{"encoder_arch": "xception", "model": "contrastive image-text model", "dataset": "photos of plants and fungi (iNaturalist)", "train_examples": 22605, "image_size": 64, "crop_scale_min": 0.5, "horizontal_flip": true, "translate": 0.12, "rotation_deg": 5, "tokenizer": "word", "vocab_size": 1482, "loss": "softmax", "embed_dim": 256, "encoder_norm": "batchnorm", "encoder_activation": "relu", "encoder_drop_path": 0.2, "encoder_depths": [3, 6, 3], "encoder_kernel_size": 3, "encoder_stem": "single", "encoder_widths": [128, 224, 384], "text_encoder_causal": false, "text_encoder_width": 128, "text_encoder_layers": 7, "text_encoder_norm": "rmsnorm", "text_encoder_norm_position": "pre", "text_encoder_activation": "relu", "text_encoder_mlp_ratio": 4, "text_encoder_head_dim": 64, "text_encoder_fused_qkv": false, "text_encoder_bias": "none", "text_encoder_qk_norm": true, "text_encoder_parallel_block": false, "text_encoder_inner_norm": false, "text_encoder_drop_path": 0.05, "text_encoder_positions": "learned", "init": "xavier_uniform", "residual_init": "zero_last", "optimizer": "normuon", "muon_scale": "match_rms_adamw", "learning_rate": 0.0049, "momentum": 0.9, "nesterov": true, "orthogonalizer": "newton_schulz_5", "adamw_lr_other_params": 0.0012, "ema_decay": 0.99, "max_steps": 6200, "batch_size": 512, "epochs": 140.4, "lr_schedule": "poly", "final_lr_fraction": 0, "warmup_steps": 620, "weight_decay": 0.2, "adamw_weight_decay_other_params": 0.01}
Rows from block 3 of the text encoder, named by matrix and row number. Rows with one number belong to one neuron. Each number is 128 + 24 x the weight over the matrix's rms, rounded and kept within 0 to 255. All counts start at 0.
# fc1: MLP up (text_encoder.blocks.3.mlp.fc1.weight, 512x128), inputs 64-95
# fc2: MLP down (text_encoder.blocks.3.mlp.fc2.weight, 128x512, transposed), outputs 64-95
fc1.366 [168 115 134 123 133  97 127 109 109 142 137 128 119 148 145 111 133 103 103 158 103 124 110 139  94 106 127 143  88  83 111 113]
fc1.367 [ 95 134 134 113 148 176 123 153 138 141 118 141 129 125 133 128 173 124 152 136  53 133 130 140 155 102 113 130 109 144 169 127]
fc1.368 [ 86 106 110 119 111  96 123  54 115 154 136 141 127 167 158  90 143 144 105 120 120 125 142 124 110 144 112 100 148  94 155 138]
fc1.369 [137 132 135 137 176 127  60 112 124 123 112 170 127 103 141 105 116 139 115 129 138 141 132 113 134 123 109 159 130 104 169 138]
fc1.370 [119 157 135 114 144 144 152  94 168 133 163 123 139 133 135  81 128 139 110 104 101  82  95 138 144 105 149 112 147 120  95 168]
fc1.371 [116 135 128 109 139 138  79 127 127 176 140 136 149 125 180 157 133 148 123 107 128 115 155 109 141 120 143 106 131 143 132 145]
fc1.372 [149 158  95  98 146 112 152 145  96 110 130 135  81 155 150 130 157 146 155 152  92 136 171 100 107 135 165 131 117 113 124 150]
fc1.373 [140 109  97 144 124 140 103 129 160 140 101 130 114  82  99  97  86 125 148 143 112 100 126 121 154  87 139 102 138 116 152 110]
fc1.374 [118 154 129 157 187 118 118 141 118 129 141 179 120 108 170 148 157 130  93 197 119  49 113 146 206 124 161 117 106 127 139 101]
fc1.375 [ 99 125 100  98 177 137 100 152 108 178  99 120 173 143 108 149 133 125 127 128 103 135 121 136 147 147 133 139 137 127 166  84]
fc1.376 [107 136 130 107 145 159 117 153 101 157 158 122 147 108 137 117 140 134 142 145  81 136 147 120 123 161 119 106 119 122  88 139]
fc1.377 [142 101 132 155 114 133  64 124 122 143 107  83 133 142 143 138 154 118  94 102 157  92 133 143 172 119 112 108 104 100 140 125]
fc1.378 [155 151 135 106 112 124 177 128 117 116 190 146 142 124 154 121 127  98 130 166 141 137 123 133 115 166 145 127 141 146 134 130]
fc1.379 [124  89 114 161  92 114 152 110 145 122 109 153 130 129  97  94 157 160 130 145 145  88 173 121 143 115 146 142 187 152 112 127]
fc1.380 [115 120 145 133 111 106 137 126 113 125 123 126 130 151 125 143 163 172  94 125 136 158 144 204 128 123 197  82 141 126 133 124]
fc1.381 [119  89 134 145  90 152  88  77 143 149 126 145 131 137 130 147 116 166 156 182 106  85 144 130 153  92 117  81 164 164 103 149]
fc1.382 [153  79 130 134  78 150 125 109  89 113 113 164 139 164 100 154 141 161 153 131 129 128 135 130 119 155  99 114 162 144 132 110]
fc1.383 [148 139 137 104 118 116 146 121 126  97  95 101 120 150 119 148 121 136 104 127 113 163 144 123  99 104 121 146 131 121 121 138]
fc1.384 [106 110 140 139 126 146 125 140 149 149 128 110  98 129 159  89 122 138 102 136 112 154  97  85 111 122  99 136  97  63 102  74]
fc1.385 [101  80 114 126 154 173 147 158 161 134 102 125 130 107 121 131 139 156 120 111 106 139 119 104  77  90 131 112 107 144 126 122]
fc1.386 [108 174 131 137 107 128 127 133 121 143 119 103 123 124  73 163 119 153 157 106  92 112 119 149 162 141  99 122 123 134 108 109]
fc1.387 [116 124  75 132 130 137  83 122 140 123 156 157 116 128 119  76 174 107 157 114  88 112 165 140 117 170 145 142 102  84 118 112]
fc1.388 [ 88 149 172 155 148 133 161 136 137  93 105 122 151 137 159 108 118  97 121 130  91  46 126 144  20 133 173 128 132 131 142  86]
fc1.389 [109  95 136 115  79 135 147 113  67 120 101 125 155 113 124 132 133 151 142 117 132 110 158 135 156 130 119 153 167 130 130  99]
fc1.390 [139 161 146 173 159 153 140  91 149  79 135 110 115 154 101 125 196 137 129 163 116 109 137 153 120 153  82  97 129 146 149  99]
fc1.391 [139 132 107 130 144 142 119 129 123 141 112 129 111 148 138 153 146 152 137 142 140 142 144 150 153 154 119 152 139 126  81 107]
fc1.392 [144 117 121 163 162 105 115 122 115 127 152 131 149 110 141 120 155 134 144 153 148 109 113 170  96 110 118 107 126 136 167 154]
fc1.393 [112 152 130 122 121 182 137 121 148 115 122 125 120 163 147 142 143 142 108  58 145 120 147 156 117 148 172  94 111 136 129  86]
fc1.394 [ 88 163 151 177 103 167  89 146 139 142 133 149 124 123 152 114 141 144 154  91 114 114 124 147 160 122 115 122 131 131 119 137]
fc1.395 [131 127  99 152 145 141 119 149 115 109 159 136  98 163  98 150 107 143 139  94 110 126 109 104 136 144 132 113 122 121 141  83]
fc1.396 [104 111 153 146 199 145  94 126 129 139 128 150  91 140 138 147 120 118 150 158  93 113 157  61 135 118 125 108 189 128 136 122]
fc1.397 [153 122  90 101 145 137 143 149 162 139 128 126 167 107 119 143 134 113 102 108 131 137 100 144 114 115 125 109 143 138 121 138]
fc1.398 [136 134 107 136  99 111 113 104 137 132 142  95 122 127 132 151 144 144 121 116 121 145 134 131 140 107 102 131 120 118 130  99]
fc1.399 [140 123 166 135 140 144 133 124 131 102 154 129 115 151 133 123 171 148 132 154 144 124  90 107 163 123 120 139 100 113 134  83]
fc1.400 [140 160 123  78 140 154 118 118 144 121 171 119 105 126 136 138 156 129 120 121 116 110 119 114 138 169  84 146 126 155 179 129]
fc1.401 [ 87 118 103 148 194 155 130 111 135  99 168 129 149 116 152 129 123 173  64 143 105 104 119  67 149 184  94 156 168 112 124 119]
fc1.402 [126 107 105 121 113 162 127 110 123 126 108 131  95 164 163 164 131 134 132 136 149 100 128 127 146  88 123 127 156 158 143 119]
fc1.403 [162 115 136 112 113 126 116 164 181 113  65 159 119 125 184 126 134 164 150 159 109 113 125 156 141 142 142 144 132 166 144 114]
fc1.404 [135  87 107 166 128 135 129 158 136 100 128 117  93 140 119 140 152 123 130 138 112 124 131 102 102 101 154 122  81 109 159 171]
fc1.405 [143 115 120 111 104 154 121 145 132 122 140 158 149 136 118 125 142 144 108 145 171  99 136 131 113 115  86 152 144 111 119 146]
fc1.406 [115 154 130 154 114 136 138  38 142 115 107 199 124 159  88 146 166 145 158 172 128  96  71 148 132 118 132 115 107 167 125 190]
fc1.407 [ 94 138  91 122 164 124 134 103  66 125 112 109 157 118 156  88 157 135 124 181 141  76 161 131 164 163  74 154 110 171 164 113]
fc1.408 [134 106 127 138 136 133 137 131 130 103 114 140 119 146 131 136 127 134 136 126  98 114 121 105 151 135 106 110 125 126 111 141]
fc1.409 [139 147 129 182 120 103 142 126  96 140 132 118 109 173 167 103 162 154 125 145  94 159 182 108 124 126 147 143 136 104 110 134]
fc1.410 [147 190 136 140 129 108 133 131  83  91 149 151 143 125  86 124 170 128 150 148 118 126  74 123 107 103 112 123 148 118 120 147]
fc1.411 [152 133 105 145 163 175  58 161  85 163 135 120  90 119 172 102 151 160  95 117 168 140 150 151 149 169 142 152 138 119 160 120]
fc1.412 [138 128 125 128 106 119 105 169  97 121 116 146 185 130 128 165 139 136 126 121 126 137 103 130 179 137 124 107  84 156  71 129]
fc1.413 [124  85 124 146 119  90 118  76 116 128 135 142 119 154 127 153 130 117 131 112 129 107 164 140 124 106 113 103 128 123 134 120]
fc1.414 [132 147 158 113 106 112 106 157 108 122  72  87 126 118  97 133 114 130 108 146 164 120 118 118 143 134  94 108 143 130 122 157]
fc1.415 [ 80 139  90 166 131 106 123 121 126 129 121 161 131 136 177 154 112 162 133 147 164  87 133 106 106 133 103 134  87 127 125 150]
fc1.416 [128 119 166 168 158 126 114 110 137 145 103 126  97  96  94 115 151 150 130 125  76 121  91  65 149  81 120 103  93 144 121 104]
fc1.417 [122 176 137 130 113 105  92 138  72 144  88 129 121 136 148 108  98 162 126  86 137 109 140 149 147 116  93 170 119 146 119 162]
fc1.418 [136 144 104 124 159  97 138 117  83 103 127 132 155 149 105 122 121 129 157 127 127 133 108 155 142 121 103 142 101 125 129 116]
fc1.419 [119 134 115 126 144 149 151  94 169 122 180 113 131 118 135 120 128 124 126 124  98 139 116 144 132 131 161 124 160 117 121  80]
fc1.420 [128 120 118  90  85 150 138 125 109  66 107 119 179  96  98 146 201 123 130 108 125 109 141 139 119 146 126 184 103 140 131  90]
fc1.421 [120 130  99 128 103  93 104 144 104 166 155  98  43 136 139 141 151 106 151 105 169 117 156 101 102 137 117 104 117 110 147 128]
fc1.422 [104  77 133 133 156 141 114 106 125 134 167 120  97 156 143  96 127  94 153 148 166 112 138 128 108 109 118 136  74 135 130 135]
fc1.423 [117 148 107 133 125 131 150 124 127 112  89 146 123 104 107 124 111 135 101 105 145 126 163 128 119  96 107 115 105 110 110  80]
fc1.424 [148 144 128 138 155 124 102 122  96 136 148 126 174 106  84 114 152 150 119 103 114 149 129 121  76 146 123 110 138 147 140 112]
fc1.425 [135 160  98 136 127 150 147 125 121  93  78 132 112 133 167 153 130 106 116 115 154 153 132 124 111 124 125 141 140 121 133  99]
fc1.426 [147 190 143 143 112 172 129  99 182 149 112  93 122 139 156 102  71 147 150 179 126 145 125 146  88 121 139 124 129 146 133 137]
fc1.427 [161 136 130 127 181  99 158 130 146 114 149 108  84  83  68 103 126 124 100 154  81 132 147 111  92 101 128 122 115 129 105 110]
fc1.428 [109 139  67 146 126  86 116 184 153 130 131 129 171  99 149 107 113 152 153 116 108 107 166 109 125 116 105 117 135 170 126 136]
fc1.429 [115 151  95 152 123 152  94 103 120 170 102  98 149 134 106 133 143 161 113  98 113 129 141 127 105 141 115 146 121 109 138 137]
fc1.430 [135 133 125 148 140 166 134 102 114 128 161 126 128 120 125 154 140 113 133 128 101 105 137 109 157 164 126 149 159 133 167  89]
fc1.431 [160 167 133  98 106 127  99 112 114 121 163  61 162 157 164 160  97 159 100 106 122  98 150 146  97  85  94 121 173  63 154  73]
fc1.432 [173 136 112 148 136 109 117  81 100 125 138 159 116 103 175 160 134 125 145 117  95 130 127 120  99 116 131 109 130 140 121 115]
fc1.433 [ 76  87 160 114 141 194 123  66 115  70 116 158 186 159 212 158 104 133 145 180 172 112  83 164 109  85 157 127 119  93 142 102]
fc1.434 [128 117 114 111 118 114 136 118 134 131 155 124 112 107  97 127 145 189 118 151 112 114 126 120 129 145 138 168 126 133  97 109]
fc1.435 [ 86 140 105 124 152 119 161 116 119 140 158 103 104 103 126 135 154 162 152 136 139 109  91 147 141 133 113 147 129 126 153  97]
fc1.436 [141 129 133 141 129 145 111 132 106 133 137 102  73 130  99 103 114 125 181 151 100 114 124 153 108 159 119 125 124 129  75 157]
fc1.437 [154 105 102 131 127 119 129 140 141 164 145 155 140 142 125 114 129 139 127 133 127 124 152 143 121 109 120 116 148 134 151  94]
fc1.438 [105 121 106 155 146 131 104 103 159 141 146  87 145 115 130 151 131 112 128 143 163 107 167 174 140 134 151 147  90 109 117 111]
fc1.439 [129 138  95  98 139 124 140 149 125 109 126 134 100 123 145 143 111 133 152 142 138 111 125 124 134 154 115 126 156 117 122 147]
fc1.440 [119  94 110 122 136 154  74 175 105  69 118 121 121 134 114 128 115 164 143 149 103 123 123 148 144 100  79 102 181 104 122  82]
fc1.441 [123 108 109 177 128 174 174 106 128 135 145  90 124 115 161 150 149 120  89 128 106 154 106 165 126 135 111 152 139 125 141 141]
fc1.442 [134 117 113 134 156 112  91 122 104 130 131 138 135 147  93 140 119 135 118 104 142 124 151 122  92 109 102 123 104 108 102 121]
fc1.443 [147 143 120 129  86 143  96 105 144 139 116  85  98 170 163 128 114 140 173 170 128  87 147  95 100 103 152  86 103  96 180 116]
fc1.444 [167 111 104 115 130 136 137 157 143 106 133 115 130 104 103 180 142 120 122 119 100 127 164 116 173 143 107  99 116 156 125 120]
fc1.445 [153 158 105 126 114 150 107 114 156 118 128 137 133 145 137 138  88 113 157 120 114 143 145 141 141 139 113 146 116 149 153 103]
fc1.446 [123 156  82 135 120 160 125 118 139 148 139 103  88 102 159  81  93 156 105  72 159 113 155 136 148 132 128 144 150 172  98  76]
fc1.447 [182 139 107 102 107 104 108 128 117 172 124 103  65 162 116 107 171 121 135 133 103 126 120  85 124 141 114 141 145 117 106 120]
fc1.448 [133 130 123 131 125 131 124 137 134 125 124 132 130 132 119 129 126 132 118 130 129 125 133 128 123 122 127 123 134 130 125 119]
fc1.449 [120  95 159  97 149 124 119 164 157  60 124 155 165 152 165 148 111 152 109 150 142 119 132 136  69 124  63 142 123 128 129 123]
fc1.450 [130 140  99  92 150 145 128 144 126 138  98 165 110 157 133 137 104 158 104 148 139  71 140 139 115 127 151  96 133  69 173 157]
fc1.451 [136 130 106 156 127 151 139 140 162  97 117 118 122 152 187 139 192 114 110 150 140 155 172 144 166  91 116 118 132 122 126 112]
fc1.452 [117 129 107 141 139 156 137 148 152 149 124  81 135 121 145 165 112 165 174 156 103 101 129 136 100  85 117 162  83 133 125 129]
fc1.453 [133 142 141 158 154 128 144 122  96 114 157 156 175  92  93  67 162 141 184 146  62 207  97 119  70 134 105 151 146 122 113  91]
fc1.454 [119 145  84 141 154 166 141 117 123 137 111 143 141 142  96 130 128 171 149 129 122 160 153 101 114 102 130 112 157 132  97 103]
fc1.455 [122 153  97 134 133  92 106 161 139 120 115 135 132 128  86 128 117 142 112 124 119 153 139 150 145  99 168  87 129 138 139 131]
fc1.456 [114 116 113 106 149 123 108 146 108 162 113 156 121 119 138 131 151 141 144 169 109 150 125 105 113 137 122  90 155 156  99 154]
fc1.457 [160 134 146 138 141 144 148 108 143 129 132 129 131 108 120 134 125 191 130 146 177 105 144 147  60 100 127 120 122  71 151  69]
fc1.458 [185 143 109  91 107 125 121 135 135  98 142 140 163 135 129 121  92 137 131 109 113  86 117 143 104  66 116 182 117 142  87 120]
fc2.366 [182  62 175 160 166 103 138 122 113 133 116 111 149 134 106 155 126 133 101 152 134 140 133  86 116 132 115 131 123 142 135 110]
fc2.367 [ 87 167 163  98 133 156  87 139 157 148 135 141 156 100 100 106 135 103 142 136  75 158 127 133 142 125 138 174  98 136 141  96]
fc2.368 [122 127 142 119 108 112 115 111 129 122 121 112 141 115 133 104 117 112 119 101 156 141 123  96 132 118  99 129 126 152 140 133]
fc2.369 [119 142 138  97 147 128  55  83 126 148  89 155 148  93 129 143 126 135 118 158 119 123 143 105 157 121 111 138 122 144 152 119]
fc2.370 [114 123 122 120 121 132 130 103 132 130 177 122 122 129 109  92 125 106 151 137 129 127 106 112 141 113 137 125 165 136 136 152]
fc2.371 [116 134 157 114 134 141 134 131 132 192 150 162 163 112 162 127 135 151 112 111 125 118 166 102 131 137 101 141 163 123 126 156]
fc2.372 [136 138 117  86 140 104 121 172 128 134 144 105  89 134 162 147 134 160 137 134  93 168 170  70 134 106 174 133 125  71 127 144]
fc2.373 [150 116 123 156 106  95 117 120 140 141 116 134 133 110 114 107 141  95 148 144 115 148 149 117 101 120 113  81 147 141 152 118]
fc2.374 [ 86 161  99 133 165 109 155 121 126 106 163 161 141 142 154 163 155 159 125 163 143 125 123 141 183 160 192 159 147 143 152 118]
fc2.375 [120  97 113 125 168 156 103 139 127 123 123 118 162 148 135 122 136 112 144  98 111 117 118 120 166 114 137 143 154 117 147 104]
fc2.376 [117 132 127  84 132 145 119 157 111 160 145 123 169 155 153 126 156 132 131 109 111 157 142 118 140 146 128 109 100  93 106 151]
fc2.377 [132 100 143 149 115 145  77 128 128 140 135 107 132 124 109 158 136 108 132 115 163 112 119 134 144 133 126 116 130 118 122 176]
fc2.378 [154 118 175 131 122 110 118 119 123 156 134 159 125 171 121 139 122 151 132 153 152 120 104 131 158 121 130 145 167 120 123 130]
fc2.379 [106 101 133 141 101 136 160  95 151 119 118 159 120 143 113 158 167 105 127 151 173 115 180 146 138 121 146  94 167 157 127 142]
fc2.380 [138  99 152 183 126 114 118 119 121 152 112 118 134 119 145 143 160 157  97 155 157 169 135 180 116 151 186  67 156 136 139 181]
fc2.381 [124 120 128 160  98 134 104 110 144 164 126 130 145 138 149 175 141 118 169 138 115  97 198 127 132  92  82  85 149 142 124 143]
fc2.382 [119  90 147 148  87 142 151 105 104 122 129 152 141 159 115 136 125 116 143 149 147 165 124 133 128 156 113 140 138  76 133 131]
fc2.383 [127 140 148 124 115 127  91 159 157 111  67 116 147 155  92 174 100  97 130 120 153 153  90 123 101 122 139 151 148 155 106 128]
fc2.384 [114 121 119 144 133 151 138 141 136 157 109 113  97 116 125  96 126 154 113 134 140 150  92  97 125 102 120 108 123 104 126 133]
fc2.385 [118 102 101 102 128 127 152 155 154 123 134 113 125 101 115 140 135 134 140 133 146 127 142 116 101 106  93 139 112 146  99 118]
fc2.386 [115 142 137 136 102 138 168 121 141 102 133 123 149 125  54 152 108 141 161 135 137 144 113 143 189 132  87 133 135 119 112 105]
fc2.387 [ 98 114  64  97 134 142 128 102 125 110 152 170 146 107 115 114 135 111 162 123 141 148 154 111 132 177 139 127  78 101 105 149]
fc2.388 [ 66 172 171 167 132 125 143 137 144  84 154 159 183 146 167  84 164  77 143 109 127  74 140 102   0 116 227  98 167 118 131  94]
fc2.389 [ 87  83 151 144  94 117 136 119 124 153 121 128 153 114 135 122 161 117 150 150 120 152 153 136 104 129 140 143 164 125 119 143]
fc2.390 [125 179 143 125 136 137 119 125 138 118 124 110 112 149 127 112 157 136 128 139 109 148 142  99 133 132 113 101 119 119 123 115]
fc2.391 [118 114 142 112 155 129 182 147 139 132 124 101 103 114 107 122 134 142 119 153 164 181 124 140 135 141 136 153 129 116  96 134]
fc2.392 [116  94 130 142 108 143 165 122 144 132 103 136 135 126 119 158 144  87 110 147 134 172  86 142 117 116 107 140 161 147 160 143]
fc2.393 [134 109 120 124 128 121 133 128 161 134 148 114 125 129 157 142 155 130 116  80 133 130 160 115 131 146 141 130 102 115 119 112]
fc2.394 [112 120 109 181 121 155  95 124 121 150 175 115 127 117 141 104 119 131 173 118 129 138 139 130 158  97 142 110 114 121 124 122]
fc2.395 [126 107 144 149 136 115 116 208 128  97 139 170 118 165  78 136 169 124 113  64 137 156 105  95 182 126 117 126 138 109 123 130]
fc2.396 [ 75 144 129 131 163 137 109 153 176 128 150 123  69 124 118 128 140 108 159 122 132 128 133 106 105 122  91  81 243 114 120  92]
fc2.397 [166  79 132 122 133 145 116 146 153 115 111 139 162  85 113 145 117 103 126 164 154 126 119 113 113 179 169 107 143 157  96 150]
fc2.398 [126  99 111 119 118 147 113 110 143 168 125 102 133 120 133 151 118 125 115 125 121 142 128 136 131 135  98 131 126  93 106 121]
fc2.399 [135 117 132  98 146 138 100 112 106 136 150 139 124 137 129 134 128 113 132 147 123 159 114 115 156 102 129 137 122  94 127 100]
fc2.400 [106 157 110  92 103 159 112 147 128 124 153 104 137 171 162 108 125 117 173 112 137 135 118 122 153 147  88 179 107 123 162 123]
fc2.401 [ 88  93 152 140 185 155  96  88 136 133 155 160 121 130 165 141 125 144  91 149 127 139 102  75 159 135 105 138 188 116 111 145]
fc2.402 [107 142 112 115 121 153  92 148  99 112 133  91 101 142 130 206 128  97 105 139 136  98 147  98 113 108 118 133 133 130 132 118]
fc2.403 [168 141 113 124 109 129 125 182 178 140 103 148 139 154 210 109 130 156 134 194 116 166 143 126 148 196 154 141 129 163 131 131]
fc2.404 [113  59  96 176 186 100 123 145 106 115 141 101 101 149 113 131 132 113 130 148 167 145 168 108 141 134 151 109  55 136 210 170]
fc2.405 [122 158 139 141 138 132 130 134 144 142  92 138 145 135 114 122 128 105 112 106 169 131 148 131 108 120 119 130 135 122 120 133]
fc2.406 [ 91 163 161 123 157 139 116  87 169 113 147 146 145 161  74 115 190 130 147 123 136  81 121 111 158 122 153 119 121 162 151 146]
fc2.407 [130 144 118 138 156 120 153 152 117 119 119 117 161 113 175 103 135 131 120 149 135 120 158 157 127 147  62 159 117 150 147 152]
fc2.408 [119 142 165 152 137 109 131 155  97 105  82  98 148 119 124 126 111 120 126 140 124 143 110 126 151 126 132 141 132 122 112 159]
fc2.409 [129 146 126 109 139 106 130 133 107 126 135 137 126 128 147 125 142 129 133 116 101 164 173 114 139 148 130 126 145 136  93 121]
fc2.410 [151 163 107 108 130 121 132 126 127  98 125 107 173 141  71 134 134 115  97 136 123 156 122 159 110 106 114 141 154 125  89 133]
fc2.411 [110 163 111 117 158 166  77 127  90 174 149 146 111 116 155 121 143 138 126 162 148 129 148 130 139 142 132 140 125  94 179 143]
fc2.412 [137 128 154 129 149 129 117 154 112 120 136 118 166 135 140 153 137 105 148  94  91 137 105 115 143  96 152 144 127 149  92 128]
fc2.413 [122 117 129 123 105 113 148  99  99 147 154 135 154 143 161 135  97 134 135 140 173 151 152 158 165 119 130 121 128 153 137 104]
fc2.414 [140 123 153 143 120 139 121 133 129 108  86 110 128 131 152 167 120 127 111 127 131 110 110 107 170 153 120 125 156 156 147 152]
fc2.415 [104 141 128 137 150 105 126 148 141 149 128 151 148 129 186 128 139 183 151 132 178 122 139 107  89 108 117 111 116 145 143 160]
fc2.416 [ 98 139 139 145 129 146 145 144 154 155 146  97 112  86  98 113 118 128 112 134 118 112  90  81 123 120  96  89 109 136 152 115]
fc2.417 [125 158 130 113 141 125 121 137 118 119 147 146 155 101 136 122  88 154 124 143 139 158 134 109 127 136 124 163 147 156 113 151]
fc2.418 [161 140 154 100 172 154 177 118  83 105 150 116 150 145 113  88 154 133 129  97 167 151  89 117 152 122 135 159 138 120 166 127]
fc2.419 [137 122 137 123 169 181 137 142 151 131 162  95 174 112 140 125  99 145 137 125 106 174 120 128 133 143 137 127 152 115 133 126]
fc2.420 [100 141 138 100  78 139 139 165  82  83 161  91 189 104  98 148 192 118 108  86 131 148 142 107 105 172 121 136 141  97 105  71]
fc2.421 [109 184 105  93  94 108  75 137 109 174 191 108 138 159 147 128 133 121 165  62 187 176 165  89 117 142 150 103 151 146 101 158]
fc2.422 [ 82 118 151 132 123 163 144 153 149 101 157 127  88 166 123 105 146  86 147  91 223 128 120 152 116  96 161 113  54 131 122 125]
fc2.423 [101 132 139 106 149 137 142 141 153 134  94 128 124 101  74 154 132  99 124 130 159 139 129 111  95 129 105 146 165 115 109  74]
fc2.424 [126  81 180 125 130 117 123 103 127 129 161 120 165 138  94 151 157 107 141  98 107 172 174 141 119 108 122  82 122 123 188 149]
fc2.425 [151 120 123 124 123 145 123  96 152  95 100 130 137 143 155 129 151 142 134 149 156 130 103  92 118 138 128 168 180 111 161 136]
fc2.426 [148 142 134 124 104 176 145 114 169 104 147  85 139 125 143 124 110 137 124 173 105 160  82 144 133 119 171 120 148 145 110 160]
fc2.427 [149 133 141 127 195 138 150 136 144 145 143 106 137  79  99  93 106 121 106 139 101 137 136 139 101  93 132 122 142 155 123 140]
fc2.428 [147 141 106  98 135  96 143 168 152 103 108 117 163  77 149 149 109 148 151 131 136 130 156  95 127 100 114 139 139 181 148 129]
fc2.429 [142 146 114 154  59 131  99 137  76 188  99  93 141 115  88 136 132 153 142 116 133 117 178 103 130 111 134 181 136 167 132 162]
fc2.430 [133 107 163 111 129 134 118 164 138 123 138 132 153 120 133 135 120 134 103 113 125 143  99 118 129 125 131 145 164 118 135 120]
fc2.431 [129 158 142  94 125 114 120 128 126 109 158 106 134 180 135 119  84 119 108 118 137 141 135 162 100  96  84 155 158 113 118 101]
fc2.432 [151 170 128 154 141 132 132  87 122 138  74 118 128 115 183 141 103 138 156 119 117 174  80 118 142 131 143 131 116 129 161 107]
fc2.433 [ 68  81 183  93 128 167 123 117 142  95 140 121 145 130 174 137 117 124 173  86 154 113 117 195 131  87 167 159 110 103 154 143]
fc2.434 [ 93  82 163 120  95 142 144 132 131 106 144 133 106 113 105 142 114 124 133 178 139 120 104 102 135 123 142 129 124 120 122 105]
fc2.435 [134 110 119 106 130 142 147 158  92 134 136 117 150 110 141 118 127 130 148 135 146 164 133  99 150 139 137 150 118 141 164 145]
fc2.436 [173 172 136 105 127 144 102 134 151 154 173 149  95 159 110 125 141 127 157 118 140 126 108 116 137 110 139 145 117 139  78 134]
fc2.437 [111 134 155 153 139 131 121 158 119 152 123 123 178 164 140 105  98 101 149 138 163 117 186 144 150 155 117  95 152 116 178 108]
fc2.438 [107 104 117 141 136 118 113 162 135 131 147  91 133  99 101 135 129  82 158 169 176 158 144 169 161 159 158 164  77 147 112 131]
fc2.439 [ 98 143 118 109 142  95 114 135 132 140 136 114 138 132 160 131 129 118 146 123 151 121 127 112 106 173  96 147 141 101 125 156]
fc2.440 [135 114 129 113 166 162  81 144 146  58 147  78 124 140 117 112 125 139 105 155  54 150 129  95 179 107  58 124 181 111 114 112]
fc2.441 [120 113  83 158 150 179 155  95 120 134 140  89 127 116 150 143  89 130 130 162 120 165 106 136 121 105 137 119 152  88 167 120]
fc2.442 [ 92 123 121 154 138  89 125 164 122 129 133 108 121 133 126 114 143 127 161 121 120 159 167 118 107 129 151 117 105 115 124 130]
fc2.443 [134 115 138 142 127 122 112 119 136 124 137 106 111 142 136 124 123 126 170 133 177 116 152 107  98 140 146 126 117 105 137 130]
fc2.444 [174  75 137 121 101  95 124 163 151 141 104 125 157 102  93 172 135 108 128 142 114 145 121  97 128 133  84 123 143 157 139 133]
fc2.445 [139 125 136 103 107  84 121  95 181 111 133 103 120 135 161 141  83 109 134 128 151 153 165 127 176 105 136 165 122 107 120 107]
fc2.446 [127 136 126 156 110 116 148 130 146 164 137 108  96 132 125  88  96 137 122  68 115 130 140 115 126 118 138 147 146 135 132 120]
fc2.447 [146 128 136 110 134  98 125 149 120 146  99 130 106 100 111  88 152  88 150 109 148 167 105 112 153 152 115 112 110 117 111 163]
fc2.448 [123 127 129 129 126 129 125 122 126 127 128 123 125 131 132 128 132 128 123 127 127 132 128 126 129 130 125 127 126 128 130 128]
fc2.449 [102  96 156 102 158 115 154 171 139  69 138 135 149 112 144 164 106 108 160 103 111 129 164 171  96 119 148 178  87 125 139 150]
fc2.450 [136 139 132  93 143 134 110 137 131 129 138 153 126 157 123 115  87 156 124 145 150 104 115 119 144 125 163  95 101 125 113 161]
fc2.451 [142  68 140 140 131  86 102 112 155 127 145 141 112 127 103 132 158 103 127 126 124 152 182 145 128 124 158 174 110 132 113 128]
fc2.452 [131 164 112 139 122 101 172 130 163 134 131 103 131 123 132 159 121 154 153 152 143  90 155 121  93 108 132 133 133  96 134 140]
fc2.453 [108 161 146 111 137 129 166 138 102 162 160 150 151  65  54  95 170 142 150 135 149 158  83 147  70  99  47 133 167 112  87 104]
fc2.454 [141 121 118 127 152 167 143 128 123 130  99 115 171 125  74 137 118 113 142 111  91 174 143 121 123 100 153  90 130 133 120 153]
fc2.455 [121 138 143 139 127  89 118 127 146 130 108  83 108 150  94 137 145 128 150 159 135 167  94  89 121  91 127  69 121 100 138 156]
fc2.456 [139 122 114  94 145 113 105 133 128 156 153 129 147 144 131 132 145 124 116 118 132 178 105 123 139 153 123 128 129 175  92 140]
fc2.457 [128 119 153 119 129 137 118 148 117 156 137 142 157 123  96 140 113 175 162 159 166 115 143  92 123 141 117 154 115  83 174 141]
fc2.458 [179 154 115 120  97 104 127 162 188 119 104 116 160 147  81 122  86 142  92 117 109 157 108 175 121  49 167 156 134 127 108 116]